Weights of a small image classifier: 5.5M parameters, patch size [8, 8].
Rows from block 5 of a small image classifier, named by matrix and row number. Rows with one number within an expert belong to one neuron, the router's apart. Each number is 500 + 40 x the weight over its row's rms, rounded and kept within 0 to 999. All counts start at 0. Numbers have three digits each.
Before each expert's rows are labels from the 100 images, of 14976, where the router gives the expert most weight on average: "patch colour" is the nearest of a few named colours to the mean colour under the peak. Only what is clearly more common there than usual is listed. The data: photos of plants and fungi (iNaturalist). In brackets: how many of the 100.
# router: slot weights (model.blocks.5.mlp.router.weight, 8x192, trained with AdamW), inputs 0-191
# up: expert up (model.blocks.5.mlp.up, 4x192x192), inputs 0-191
# down: expert down (model.blocks.5.mlp.down, 4x192x192, transposed), outputs 0-191

# expert 1
patch colour: green (48)
router.2:540466517504484490525443501549523459492483505499444486427538558508511499527517444478449495487537509524542568464469509423546525426560422494434515443483427476469499499418517505535477548504561432520554490471488565500446434536504500589484474480473497466445440529524579477514560439553533509502527581507511471488535544475415453523480519476484512526519517506484502554513488489565495448512510524541534538589525477466471581472463450489472481495548448479565435598506445469460517425495466536473517527457474475532499555547483565506587516470464527529463490489518521513607524481478455446471
router.3:529421475523527489508483523503521470453443537475486487442535573515497518503485444498523438474481486522566571497455478464544579454548418521477528472487453499529442527483523493539479544487582509543504499442476580494507469546540496573545456456376501477458459470529552542493511543469518466477511588457546429495531487465462434484540480471476525514557507548519504531468532426468517507545554503558504523550541500438488567439463490408486495483513472450506493557520436509494522420493460518520510520507500458516473565569500482546575515487514437524528507506517480564591458475536407459491
up.5:486548479481466547530498513420581428512483463509456513535502516498497543541588512493448515470502493571493598457520460484533479529527534514492571564515538523439474486486498477495500547457501537544480462471557449537509484501508565408503554461523546453517512515555572481478548508517438459531510580439498501454447471499495472481513515529418457491477499472471447413543464479546516535493451493535550471508526566487407496512511571514519529541532454523554515557523544486476530547506524426456534508459524466518464469542476517515510526408521419442425554461518470488439424505502416510560
down.5:483499478506529540458617439509514513467508493474498470509437461434533415491441473614521518533540488420540423488527521475521539513461523481490525431561414465448594514556488546454510460535512489448474456517445520504503488525499476558527440532541487567443468508479474547545531468488554483425528571567506506498511533522505550514443500465547506538541532536482562540523457506558438471502504542441396478532423498524492460515450487481519483419477477477471495518529504481527491463506509475465515524555489591564530496483474458549472511526587505545456466546453478492552442521518489504497
up.6:442490431512506523518531541502501513542531487449558506420462483543526490479484507538532546459514408449502524489636493451502452514428537515515435506499452504491557476513501554523469487589436542473547480547543502456536500510481494509486529481540473461460410498546635483485503403486517465534513459476483511487500488497503527439435524478499546506390545505566498526511503542528500498484495452487439559532533457463534479544474575533495528560485495527487551519516536456444475529537418534403499499510438516463467487475485507547457511548512556592513452525450481510524528531454495530540
down.6:481454483550546456504564508430522526479508532538489507558453509482440539545575519512514469471559517437480470464428546465498549487497498526553589474515591508482513504433490493502447474437490522456477476463527525448438559548571496498503424499464502498559509521443465511518452555457449504500477492518531469476484457496517502523466447567473528493584484546450511506503480532517502469511497599554538533509509516538471527527541440437512500430498400498556490545438465475526503451571537486549537479518497543538503520558532487435510515358494424500484488466522478455567471541513523440562
up.7:543567506535591501545431445502502518514514478446484542470466423478518558529525493506511506438440453527478481473497549489416529372556515514462501566496485499458503504495480476499501492523516496474439538523473476508513512560540514515495500535488507580546483490525504529527531508427510517523447551507489476461465531471506500450506522462434464581544482447448430536542493562553560535530530501468486448499552475427490531616510456523437488453452524524493469478489514493450498484416472592539414514457496522494510487534503539531482538559425549490436499467558530560461476584504447565475
down.7:458479505453510551456499493524502515486557605540466494491539600480542482503447465567475535544582534529476503512445486506498521487509529616467561486486490432536555467482500479385434456505498456542466493484442477463517494464495534487458509479460495474528507501469583477497450482469479473472515421523501530482444550481495452576536485468517502493513443461547518519436488550534457502516444522550490499402447518538539498474500464553617566516505559544456520491488464565533490529580551471506483489524494467540587504493505479455430461510574526520549498488472512479516495496406513465453
up.8:512520533447495515481453493438521473516489523510501482443523492486508510578499464466560464518459479516465557487471523487528518504509459492503521481516430493477548551466499508458527466476594424501507469490498556502448500516551568526526446529594540420559518515515539441549535455475497546485576504510485545495463473426549511525508483461519510583490570495531455472547447402520499439553527506451501523470543519491525540581444573515466405511485554501511501494574514463486511475480528546546501485425441467557533468506522510526488381560474543450504508536401445476444563451521482491442
down.8:481476500465471499489480503542417476450555514514507493487533481475554504458515586515452535483527409518578468439523511541545505521516516503444458590532539453461451502498491538487494517520436550508476554477493498471492534448516498479433558508500513504501446533429413571444572558546551519463539516521481529568503573489473442479432474568546480496500517482489471548510511613494512561487500508466371475500482518477467469465525463513576462531516514473463474521550475550436509443490464448462486489522525464496493522532497554484546562495495490537481559579534478481578472491456451411449
up.9:528502502560454522469526454480463485507589450467448494461475528447490495502498483462460467494502441473521449527395479511546488505466461499435497466498547536576482471488411582453518519527584476541423495532506541502529488448471457481566505523511536535513461532474487529521562516584553471535468465514498530535512464564569439465525563453575494492495495438544500450569531553483562514551526552511502530472418473501495453504526505479495493508562453474505509541496472509426522469458532560568460371483512544447466544534537446455504480484445538526530495455489531467518466510602469516504
down.9:502509506476474500483429499542539454527434556441504513446544527543465486520486622473501584587485544505499633530523478544531443490517494488518461459513504496515541480482581482532544506509505496482568520517470482508468484518540562515460475531548497505426516441540455476519487478492464559477527443479444519554498504480511439497457526560477534456426554552494444547460518462569531582475438385494533464496528504485466502528527515551546487487529527512548482464452511515476494495481519470567502534503537492567478499498486504533466467486471429421446572469503468460482442384456464484542
up.10:430480459509436523448486503425535453519486489509539542579489456548475523487511523424505516488512474521503471449528486517515520511483510477541495507467517450477516481517495500482452578495470424430426512577472499478440520499456452543519519555585533537547460493522588544555501518563530522457496484550503514489487557414508554491556547480530459487478581478465421416465554506555484465505466487469482477475525511517497520557411506538537578480400517475554512494570479518524466480474489512565542431491502544513488516436449489487482496468522525535506540426515490483535515366510472475585
down.10:516501582592495539467535509518449516523455536490540509435515561479520541478468546517494558461486486451590494449476530514501514480423512520535566482495440528440619465556509533443561487475516520488524517477478464580471498497599521420515534482458500449488485459505447500488456428482427481486496550491565456496505459507489459490488481496498461511540469455497541552507519500529460506404488544571490514500460528499478545544574511521489444502532432529424511441455528445491525496511482505485498521580547371421508480504540521522511498511449422538500461581504547469511541529480528498473
up.11:511542494469519525549523529497567498547496455580479494547460503484443531486537515413517519452602507480394464541488386447566518537476470463508400433517502543487413469504513533509480427474474449538553457545522522506495574533579531477490515458545504508468488482454538495448507495493481455473439484557461489502487511546519492441501537504501511497460549505556534512534527586518465546453475556497555494494511528428468506459506502544513414576453518529438454523520549486514500482482544466557507543548542428543503524421498527502455446540552453502505556485458476445525540495468550472510
down.11:499474451494476495465527480511453441505545514491498309480421511491551458556483429496483576452519492436502485536471485575474486502518534518547558551457487522517497509501466504462492466461516536427524471526523464466509512526547455590531487507490576427534445566526517469526517513464487520486515503492486455498509509487460439491514446513518490484512480478528523489503509452459526457596499491537557544532447432527551512538523529474490627486504487523514517461542502534506500492405544544515498488510571470510457432586466520503579448492497565465461557526546457471421488520528525528449
up.12:496517532512544512514490517515461507504536496417531519485457439510566489506515519521556549550455483532493499470434497519520547472530536525487429532530508539521510563541566518524543435510511441466512497532496547441535506521498512526543446491516476489491490479515522518545524537537580486548446519501515545526495539542518498466438413440407542488526462579562538490500479447465410560451542466461499431520504527449487382559560566523534477555480483503530470517451493476500491526452578455446480430527499433442457412532560540447471540477485432455426498572428497480474529503523538492497
down.12:507451471545512484492559531475483502486553556563425495525603508507513516449456527475512481560564512583481457459446498534617497460523514501478426502468493503424501457468511503484509503541498397450538534484509536494538523509428514576473566530502505487553438504549422550503532599503460511482476573542498484537443521506482570421499472486540470500540522554515506495476487483554437492506505518488535489555504450517502557519526518446539497424430435442478476471483496574512479490583508495515463508471523464478479502433411459491476455484516544509446458401514562512483490532509503538507
up.13:508469506498553525506470468520527431503473432549553525518475505493519542457477433513512459555467491516513508453505454550500461498479497512513483496491466475513570528479517501438518557497488552548478503408464490514483409488528524511462419560501566526463430555555485460543417468517555524477559497468491525496536529517574479520479540598475543414536546507539593506521526435463491436489492452485513486454439483497460565415417480532463520500478440477451481595565515536436512556482514476556414462507543503497461469551495492483509569515486455482505543535497474491429535519508576556536
down.13:572501526452516513498490505472631443533536463457497475514465365503529495549614544553474500496458508504573486540552464495474520450473456497504470528494496516412559510429491471506573449487490546409471588545476526504535511558485457509571497458529489521551501464518474535484451536406463479472431502489474536494520492473438555485416381444551520519453503491531471493483559586525557463569520463534508557488490527501467537488491551468540494492521474464483541522501526481516481489516511522471507440543521478537469462491478514491491518515499512500562489536493407528484514483441498537497
up.14:449505532493568454502479506491487473520510500536538484550500464427530483485538527433453484466525549529508527512506446540561467452542456480557479468512485402476567489532467446465524537487451466439473526466546518542566488462502537440466497456539505475516454474488459530502504460572444517549470545516517462502513464457561563477512524523590553488588517481514442554522537507483496473609457575457536547523506494447509523551445497506535452459491543461466490485581459476478535469542533447447512448511490498490451495463549590449481557480437541565526410403473518489508538481544547534452
down.14:529495462503432477485497587564506466510502526473479476485532527486495539519478506484414457439437535477426541492583498525476479522485527466406440418493528475529474495492575495474474531526476510524420468463500498455370508530561438509428507502570517525464537505492498495476456519569496546500592455454538517522542449448557440515455563515534540452549525513479498470480502490480546496450557502516502579507504523575556483482524489527555476498495487554500571504533495477439490418533436494577494521456446443503509515531483502478433515537479552575469562499464500506488524550502496494592
up.15:525475540462535473511490443573566519508470526538464466424460537513482394505532514522514522498519480501464534480395509483540464504546445504522455510465474527480508437522557501502419580514470504482578497460562465549455526492507410555465470534591498470524474507515518485478590533495487547545428525452468542523530510417558500520539541442500514485439455593513477543534443484547544543465485500551473528558593505477504464470456520504525492465473438476462449519538495456504504565501540521474519470618422495465522508500464520423495459521471505587468548474497520456494498507486511502490
down.15:533500449554488487535545514470584410474496530497483556557445547539475519457460470483489444435506565540481459480578529503450485431485482528460472532462575456505522562487435499540445423517580500484440510544567427482524510517473466470503514478451461449489513491519434494499467528558498489517568493540535493559522453509467512535490541483530513491563531511460572493456468520494440508473513482549514472455472412555572562471575493530519552435529455522511541476504458552523505472559430452461499528438512512542409528432470576503520494561549518506537499453477465463469558529456511470497

# expert 3
patch colour: pink (35)
router.6:401570501470473444473433457446519456593570550472557491525484505455442473503506516455499527491505519469506520534521434526454453540553569469530509471525519487531489544502567502498513478428548528456487483493525504502576571525548502488501439519493605482478530456439514514511559491511530528511458487482503518463480448522514484429554507477533474488490532509446529442472519517560460518555514529537499524445480555460541522541548569491533435503514548586495546472537554476555464491524481460503548524430488372524465501480492453497555433551482485498479474456533480478471447458461551594426
router.7:456536474508502465543485499455504445595562564503485509520431473459467472451485560493533532438522571485481472522509418544414455547497564506550438456519559485478438526551526515494506502403505532417513505512502525524597576539479508445480437499496602444463517468447497514484530515531535509543429477465496492434464442499562554422480483463525518480509518505461546484524509486553460529578501518548498503457487517515540507539521558560540407487496570509492548488513508494509457472504497520502514468429519465487481513507484507501490445572540449515482455506505451494450435458476533555402
up.5:492512553420551509433428541483537474471480536461501468511538444523488460491544497489571467460419532541496435504510418491458473427436551566480547493460506551516557552578552528521553459494449477533519449402545598441505514566578518490488524491513467480473522470509510533400550484479491503452453469491543500537565549551525485549499431471521411529457525505552487500451483496467506534501518483538482491527533569526478489524437560544490573533476479502509492533502488487485424467490552449482538556515488521489525507548503498446425454505469425551449508462533540500472495518552512552513
down.5:538568482588464535471486529486433557449520524550489492574524499502487488524427458468549427484441512400469524542452518544541535516546453554530505479504459471531490523549452477471433503514497572455454563526495516491457477467525600513513497490557504538489541482518444431495530504463456499484523450496557473494510505601443426487500605535498482551455479503471461448471495503540539469502529468456486533469452488481529547436488500509435483515448574531550521451460497484493451496514486545471515536458497502408508524451458466576624551521546540480506514492568471470484539474486551505492
up.6:431522507523560460464469470501536494533496550465554499476494485516500437568522566499563495571448486507439498540507478448538500540469518517492559528514512564501468538494454509479496484533487493512497541496413510533445466479450488493473507495427434494448501447502505552454500455501525429480494453468514552444511525467483556483491489476457471502512482493487508519506525501547543473448491507530509576446483491540451496543437528504491488551517429524484518554586456520482479597545473533474450447525565443483498505510578454614536628455512532390418540551412545520531471539510456490546
down.6:535440442477507461532518497478441492482422559526533472550454511481544600540548472485551484551473447535526480486586524525481514510478476520518581453446504475459457498510541550562545481533551567502378452455473459477495493460521485489482496528521458512490507518459478453510500550482483540411550485518517500543481499503537431490532525580507471450542526497457534534594485551439536554450494472510486519555502525448488508533449475493536510454577525592511487451516443541521494475465481463481488555602479444513475561522526460435488484547477477454483494548498522438467492514542409420512
up.7:509527443609518519477482485520449429479484515538517495522507511498388543519533473507549519528552507521524490472513502513505458493489419527519492499484517510474487482506441507495492514482404463500461506508477564479536523481493469507422503473471550505502464475484478482448517550578452512550519499433488467527516577504473499553493515524595427469503481451548515522529553502497547510481491508454473545505557479568459482438526424478493578563445425526454491461533527448484575466568545496460526413568571520449454477543478479547458559555464577450527511379548462509488537481540465479454
down.7:561518502478531472496454510604443513552476487497448435520510548506482502495477494408479510509492415554499531550575482457508560479460510529482559491526508569521475476473553546495473508512515494444511515479524510529548487488483526522502500535448543494496466507441493469498450498473524393445483501483528523473481468424506567474461489469494435499587550488527501451521517418511404430514552474502503507588476591496538493488529483460572480488482482485514460524492448483529514540401568515408503521505519581603512533549458488430543553486551552528546458465506512458541459518554482474446
up.8:424449494470429485492472428439570463512488432483422543450465595437514516537464517496500507491561499463467536530435507456447480505559521535395527481501527541505501461516556466508501586488469470534555455577572538439423534507511510497442560468479453505519468472485468497577500491491496476503494490555541462524539501512491523552521507521505522501562492454580417474538534475463517475522527513523531505468517497483513518504496449531509463483476466418529473524554433575532540490536471470411476422467504492549577514516472567513477471514494487548560480517420540538483477528555511589522
down.8:503496501545495529550571497537510510479564512471494497551507451402502577465534495561493475505479567556503509566567467462480471451375579467500485518514508545435485555499443492485525490432539485543452588498518531501552475524446500441505487487464539462508482459527474438547515474489523532512494519502413505525481544580530474513554461466498485530520512512426501545456501545555456517528460455459444438555536507409511455469513498446545534486488489520497570584478465506494479465496499520563501513545501514487498518463515505490503439496423439487489483416575552551598512473496488419453
up.9:486520492508476513530530484482514565522459484514577513536484479463539485529492500443439493429442505532492511446572519453534493553458506547552485551470528546475475525488531487447435511550501478541475510505523435497455601429470508545453483458542489526522497485496396505488458493568467474379505419498552505495485512515468459437471484501440498453533409524583450517458503541569531500490468570548518513491528447455482475506506489546499519498469436534517458469486530500459538472542527514532530461514522429541506554503552544539433505638462490457531536481487468510581526508517590555486
down.9:473502520473516506518455557481465501520468522468505475549469487556554497463509475504574456478486558518452500494463461492483528475433548389459456464508473379545526504577455497565558524552498500447512452486441510473473481540462493513485532465531497493484538550527540552492477523511587510490501514456508476456466504552479454555466476469498517439477495496495589548505531526506423496458555514438528518503468536443513520455551500594417437503471518519549509454446518533559562533462525510520549592514510521450573489481430471509546483475545391473479548518547597512517481511540472504430
up.10:471531574432539511538477527512554430514545490485569438492487540510396470501529495459500563512501476506461541490535426483510467512400483485545538534514501512524456469539516447551467515453507488480500520467572563517493542487536554555470518477564499457445477493511518576515465466485519495411583481504503490476482538609441471461492478509434476453463528430484574551499530472540532530548526508521441569526518515477518523519490496515519554501540462522469379504470410499497514523485517506472602461560513503499513519553450448412471475396530523540512491465505496465540486512520460474536
down.10:495429452513527443434518524458476442475482422472484481586575503518560499494533488499458586496514543476524469549528529538500449476541441468499411432399465452459581487570520446477503453511503501503441503527538528480500510508473489561594493468479485560514572509468462488430527432485518449478547524509570458496568535491487511510433465446478512597469523521500522518477535507514549515494458505416495494458513449544502490550595502475484513473459562560555488484503558461546524485519445507474466450443512454473538528491567526572523500563498464460540501541487535489472525488506513562475
up.11:456537552534524585435496471524492544521518466539467491522520487493507475552488520490544426496488471534582496470440490460450486504573526431508539526449510499455466458498496548463544515545568567517478467389456549469536549525523496486503508504423483488519484548509536489523426507485575442477578507473497475493564480503452582491533427484618503426467480518478481488452474465444532473457444506514508516556500535514453476522499370471484549458474546543483575566460454486452505496474535494522534508448434519471558473495478569470491506493574505506547546409519517483517475493533521495530
down.11:511485468470516439548525518488530476498536484444536521486502484437520451473518483495486512455480549483543456505490526583436558488412522530491521511503548442526513521455511460437526474495553411522457544545557474511459453473553499528495531523463502535456538513576439454512518489481440498485434494463465482518458508526537539469567489488433542472526512540554479504516449462575506463536566473481505512513525460503606479440587559578468467467556465543451406468535550544541511458477532515559415466543545459558422534485562432516527445480464552472467484506511470457489547568543492521532
up.12:486466512470571537503421522531538520465513485459526495565538486498490542466522538466487496535574458451464454490518485508428493474461428563492534536484519505479518525533547398598536455567529526495535508511485538564539517528484562545550499486511546455505454525545563385425514556490494458544486520471505532490545503580502442482493442438515473454497504475502549502476436483557571441550460445474487534453523477480543454450493418498519533559615492531484455483508521490511521490437475479516509473537448397473462561525497478474453556475446509521483528516501505415502571505530505478510
down.12:517589399553496460432474487495545484479464505486563486586528547549533460472534535581460496534532486513498562518532485598533520516490473463523512500501514506517506466483478527421485485506515492475467441552526558496486612527501542505468486542459486523487474517455425498519509463512494441522504551484544490430549470532444493470455535436455571449541418487449528469509445471518527511477537464479491489490455452452434549541461544521456495509493491453450547506470548491555533526480507538459389506473542547433439544476483540480549508594486491516485515435496523458528521513576576429488
up.13:496600432433498542499500516589540523406509526473460521558494454502563566469520522535481472515484457510520507496527523563544584488546484494482550537470496521486494521505493481447526502463509506507558544487444492517541446571490510526446577550482451413453574518482513517498564518517441427506480497453424478438473509479600541495447494534532509466560478462521467488490484447545489479438450521528559566518575442491492480487457492492514593474593475534470455495490472529461491495577508458448488444475479497480480483501489480426510527499497483505540484567516435466429560451533434484530
down.13:546543545485455511518509559500498443509551498481453511418507509456505530573475554503528497472516529525515470493522474476497520567504524478525547423514506464451458533473483517457470396500457505493492464485552496404499497463509443481473503479500470485555554502517470512539551546456527538570568502456523474525489508497479419494451494456541474508434542443452560514528471574497496516487555454501492482547442455440532407515512539541469445534474536576427495549567504559487492416498447521527510494580502490462524656548456520503506490489551466461483433508503465451521576534534546474536
up.14:412537473463499449507465498525518481498525466482506542461483568419517480574520473508467492453521508511515521450453497551546537539605521482513454499513467496494500469524434533465539474470459414522465504498552456404579437497571493529496524511496453487444551531467439522499536458460538577471531529551533561432434544457550526561472456505511524433544521506536485471543514533548428479439529541488495487440488472446452524412491492546513523543503512495488497530579507552527492488521540501496485539522507563482491542547469452445507550513578542525518481468424525415443452578468530535511
down.14:498468560515541529530445507494418505489515520529514503492556519497524472433491461472478594596501465478441523548546513488505461498494488519577463492467425481491447482510473481471484495459504522454521582521535503592457454514438502538528497443533538510563452516551603480507552462453485490473491493468441481522529427498446502449484498507485488591598509488521569482423559493436504526572476469488474585497474489566423507613470463470432505470420586544478462547440487481525523510547476477485492474515504498544507460467503496549514508509529513459523475461551501507473489473568507519434
up.15:538577537450528532460494482460507520518498542379502563496494427500530470470479414525543487555417482506473507564452491492467489483516554517419533501459574512519498524581560479451468495469437509510530555438507509463531455489525601454500485539479541500553492534458516517458553525476533426482459461559542509494567465544504500483496517507478521506451484546464544516464449475520510575473585486473449446507523486471526445497460435532471505579513455473498549533506516571489440434521552453484503525508508511542452512470567402526470555523512559467511509441471510535461484515455496441576
down.15:489530413512472486462547505484447456454508517533508465510487419446503459553476447463608471439476510522507510504563539497560447490523433573514551459548470482519507535471466529499479439528561542481516472526524519476465526500527500504549526494505553494488460488495468530586495553409507486572546434518547518542486465475448483502544536471578544525469509508497502526526478593502421463516472419470450519538488467416526531489487489484489467540520458482436567460503527435510435474543494560512622501485435544474473502491532456492619498439448543496494500520453475532511479537563492513531

# expert 2
patch colour: orange (35)
router.4:575466536494435513547503509542489465488526448534527517485517464482528549523491422532428483545416521521533487413447509471522472397458525482463534540496490483470510532517424436468455554466487483509500567532522514511475441498518444524522407554465476565506488509574514543502555478486527512519498528458527510518509482421545546522437510461449529527482513519519505584498465417452495531490467430490491471546450535504441464515485458529456545548506564428610466585518559440453504494530497573546533475500499521486566541448548563515469574525474478449489520539529457500508521504475511433488
router.5:593448574504452544565515524590511501516517491497494534460511473513517535532520464538394468590450514504565539473413491486508471406496543475489470521525540481430493469482470443492519527433564522429449517507515540519486471503489501492467396534496454504539492510547490514527568502543536526525521549470491466481498503451547518501443521454429552474520457538491500602520411426493574495474466430493498475516501516476486449536488501487487498482491524433608489564528512485478470517526441580531513463515477516419539516431528511524484518557477479467510504595520461481515539443508497535486
up.5:470535501496568543484566517541458476475487519462541471484510563409494506514467437556489520534401548529450503514523512486484554445482547444422522524514524552519508470514472464422478534487565572522486555540448555474468483503533506519470545524534553510476471465494540499515535492559460451542442502535423468507496487520455531488457538447515479505481482429465508513551476454536496523483453528450463572518492524453590527526473543432479535591527489457475499552498442500526508517473446512482436460491492550474428416434617476508472537425467540485557492566534487536504498424547491551494
down.5:545463562468397449478449553549563498450469485595484547491573485525532525466553523507588562524470563445460509473545483440460541520545496457523470436455547507457399461456501533576495453452453502546537463488503490529593525492475454488474509501474519485511495483507572492436542452468476536526438498534493512524485511501515482504586490474562473482536461542425473465461552471536501505454572498524521465536533536543468535470529505491542483463554452447528443472563486444459508482493507539444508513524482460527448523519492527525498525591460448557508561456533454472463478580489471464503
up.6:424457542375473464555444545462474479555534485469511542475444446475541523443491490543475517475520562487446502508525585470436547497494521493488487531517448570496453545500535510518499463494564548518457541494562427534518423527489449457499550459542459486527554497520562620470539444478454478437476559499430547447505511561548448478474448475489529547528544463468457551509456468515492520511537543542471470526563505502497424484476555470523532567530533540497502514512535526476504510571484542509606475474418456479523536567474514514520451486425494485496515448511529529534495489489480527474
down.6:502557505429539543481461468451491458494556452505450525478532530529519509457487458483402436470532494504465527435547483498473473559472549508509495550601556506448592456545493484496518558476455429426537502457430524475486497539442490496530588516506529538503438475469458528450482543474510466566503465491597491586487533538524456497534482476531440559432533457525583492491489550454554447527537438469430494537510529470513503478487553502497568461489518541492447485468548480528417485457538575494526481505440492532511465559433520513513462585521484528507500557499497557484468479537512463512
up.7:515435516512407477515519544534500514532541491618526462614577553495543482491501518500497548549469499559482514494492492457529532493487454440550497402499524456489511498497503585495567521449477447510524495575573447470515461446491480398554526560486441478525485502544518464459522432473516494481604468473543471442502480476470500458540444619516523466485516450459452468495455565473523464515537484569432494495555458575524456490498490553510503475543514504470451487523467422512503476425474502450490485488529498511463546525503517438484504503504532506476551579521492513554498541467514530477
down.7:519523541441544467507551465466563577542502519466516429454520435544403513495442501481459474450560499495499520467477522466505503431511546521467528517494526480539501565493511543502429526465532556423502496491547459514456521553487502511472525472509487484468411540450502476527500565587536556522458485428559578526492460465514435494499574461450560472546540562498517483540517494581463506419472508422488500538464467563522498482480421477491518548461556527543518526475468496528486585521554494558501491552443473521424515439489463492491516495491442532499427442460548513473469451502530502584
up.8:491510538458524477522659518477529417501546453546498471565501495458494536417540458515494447496511468473486485455424496489523524463456453452547379539492528520481509557467467542477510572597457449559561479493496600450454489584550502457557476495532551457509505479481551478507487578513528498458511526493526497536508519480519492492566463476561514521477473513539454513455459482493527477476432489499464486502444424499494522574560487480488518451479464515483489466524527541502461439539474529466543548382499495484554579523490506487497465489508440543499526504525544562458499493513520504443
down.8:497528506531626568458493470517531488460583556449497425507540543509524508531515471498457521518507510513500490489477501565459533419517520527465501468455486523513496515475533424447522518472454511476435466468523518489530516529452484464443496533476552494494444519531537523497431548477561466556551487555443452477580485559558566483459480529514481516501497482454446481478523478491515557594459420515528451484547439558489460509493502466435441594554467479541502479578466527543470521550586415443530481545507441540462471503493490496465519549499406460515565442500520511500492437449515508526
up.9:497466520490507499533454544523446488540524510479535486505521519543537493563505466449420562479488558558494488445525515450501498612490474549515513470518519474563450478565439507473548528472464443439542454512535541524476493505524563473485510523518569537533516517511463522463458511521484532564531457525498492506448530508530453563484510515459527506557548478414483520481462537423520552527555418546558512467524601548450514476437447521520411435433498470464565391556522461549473515510509458523559530482497480545506514443465477498513471514504503529459499493533522414400460519446464460447
down.9:500505435516497514425481470489518522501417505509541421489466455515536511466495448495455436519471414500527524467487535549441499438454516414503431480506519482542543496489482505541516476552468522504499549525488528510505449500515438467564496537511537541510469506454536573579568485516469525511508518548473496470492526431509483467550549518532520487467513527481448491458580502586481472469427503458480543536493442503548537429495558429498575543555543456475519510480489506486520504493417467485565535600561533463493581484514465467609552457502536514512469513501415526464476401498580520513
up.10:541553496473511509534502417500529514502456539520503548488535494516534506407491533507482522449540432469558556480514442546507535480537468552382516491482547473477557526481489467538483518504477534442483494490457529489520494573499473505480504508485475485462554506530486501501443485560450496464459491467473494523506526477502511561525437498597425431503568501588477517515457546490529514516539467491430473491517534534476534464470456456479496534559498516427492399475549568484456493455458614586437489491390517493539587501478431491477515523501519508437512486523591569488507478522544435468
down.10:517426479528401482438493467486507454491570494505465428507417483479433507537474482475531528485537496528472435499486517536485513524588503551496569476495541443491396454524543503449491542488563518501532471552489491572562463522504524454520534479571476561557528546534523493477546522473546531555556493423534489533518478534455547448484551493465540472512449461479528492430516465432481487501491505483550505445515454472488501564497455528575514471529502479487585595488451465519520495451539529553437516482494491494552422457518624468521492503511499457561540488533458446451471498450470469536
up.11:474532477485513511514491487471482609420518439529446564472467546551608476458462497527462489492473512578445432476566486504498564486419471551537419509499511494485416505507418493553511561458519489559532550459465501432488443422479522491496467475500516469487471521497454485547557488475491470540404514566431508499479493569513546505499538519532552549513551544508547514568523423594541525482527520542479464490462490474535451478498508482470559473491538418512468556435478574470519531506523475451492455483496509502546454496505514456405557514483501485537561518532510534530479492533537486521
down.11:535467536591442554537426566488611525410492556557415506525514530504499473424478512513528461549522539498455493553522521546504500497502500481566508521578490518489522481450573471510444427485498482474428512505516487509566471524522489513488518476469554507450466426490493472555410502525476454498500447494465421532485507564506504496503485464564515547434471522564573452491483576515532505449470530477528479422474477496490506459473570541466491503505437571506455469541531534550469405531486567473480462460416480497540505491503467494468449583554507490517504530528534481442528517525458527498
up.12:456456446470515506463535543534591512510491554557517493480499487479437460496470531455508567473555464469539555453487401470506484482492498477517486526516497478509581498554481493549541457536566571510585497482488448457477457477507517603486455467462467479429571557515534554510489494526522433469545500449479435508540488528492441501449455532506476463519501516470477508577499533481493515539460487482543541499497549573488572566539506523422498501579566429479412575448542521488549427515475504523501513510548536527520495457439500453446506454428533499504468515504549517491420490424520481445
down.12:507517446543460489538474491458546461510420466508469438513504496514528550508464567434497469528465544589476450549513539486455477461482418530494522486508508533528489461484533454527556510435513464432531534442527501510498499526472553490444526458498459455487594568492477513453478505462505522479560540530466477510464474460490562491417559457512533496516457533505494483453501445462477484466469587542493423535569440423451557493532471515576441491509532522464614483494516477468522499508470546529567568549425571534436460504475549532549505459452575452495516561510516533524545536451498498537
up.13:510444453473499534464486528528491595504513503560492499443422531442431472522546495504557475509426524464531501489565503484514513526495436480553512541477486613453473486533512537551511543469497542518465520481479435450518487515507517514564593533500541527469457486499477493468499534484529552419443529557486522510550495512567503556499427413456518494449473466549540510556458468491548478464534514486438434459447454564475503478546542517470500523481517519558436428523544519469508514424496581472462391580464583508502501540516451499469467481508563428524528499550500500521473520507473450551
down.13:449566493554465485582492565517496509473500484463563512539402584489478504475523431467516555496481484426444525446446440555447477489541529433497517490547512515480440541481534450548531542507496485496537465501498484500498523472608530499471544416503477497485495512490530464443481507560503506513496481497487497477502508545508488499452452451546488419483434524456572520553492502558512529546520507565492481465499516479529494552581536527518400500616526518524517532439493481545465459526501556507574520538486439521480493452504492472369534540508506497403520502446439528425497475521534511520
up.14:444485502497421520494519491475508519507558536583507557507495479513471542555499478504466480379469543457544473492514497515543616453510563540482544464491565521440459583423476394494485524523499491473533484483455493496575415482484497521481467580502507548470481507478494512472484447438478515569472536458426518497427524511503487455511508479505479538550523479474513473520509542500557544534522506503480537499509501485486517480496519511533497571513479428525443457421505535435435589562381476489520474476532515481586497548536444473482487521506525525470429471555506518574549529440504473459
down.14:533499524446522491517444504483514438594503459531500497491462508514465503460436510452444504558471512501436539495518527530513479548491542505560599477468565574549483526557399534492535394495539446499461434511478526456517500466580433485500570516508448451522501486471514498542536516400465490588494556488499432463517502526544517463515490482472455437474489511541552477488459479559489591440484516472464518461487498510526536573441476504491538558605459515521463482457474509536520500472506567466518409523494535515544474562507549464507481503535449503432524546456537450493449517535526486531
up.15:476510512475506402477487470513494553512484438530521551517577511441473411485509535500560468426492477506535493514508512560426471520442429527534518557451485452564555523507482489547481442521538470523581481469533544420449547514520496418519523484494477452545562559441496575562519520424497438521523495509546515512558488533510494533465469443505544480563523491460449482536495446436459499457501511485514466495551575451547556475420496493519433510560516442508504518504504438473509490429555479493531507501511508482431545477553507525535466444555495469457553420520489520466535461534521566576
down.15:520511456509434494579455501506419452545539534483468507463444459485529505536488452489547474507516458514497464579448495527508540473503463444514580465553472443497513513501532548582497491420452516522416494528533512482468477531452445550468484513488437506561484519460574431547488492604503504422447518502523501530486532498462503481459519504488498587554492538482504558541424497452488542524446511488513516511497498480461540449513513475497523507454497550542536475551458449511485538406494582494457525514521595503476447617501523503513460444473450541595449504490496504554485514464473591521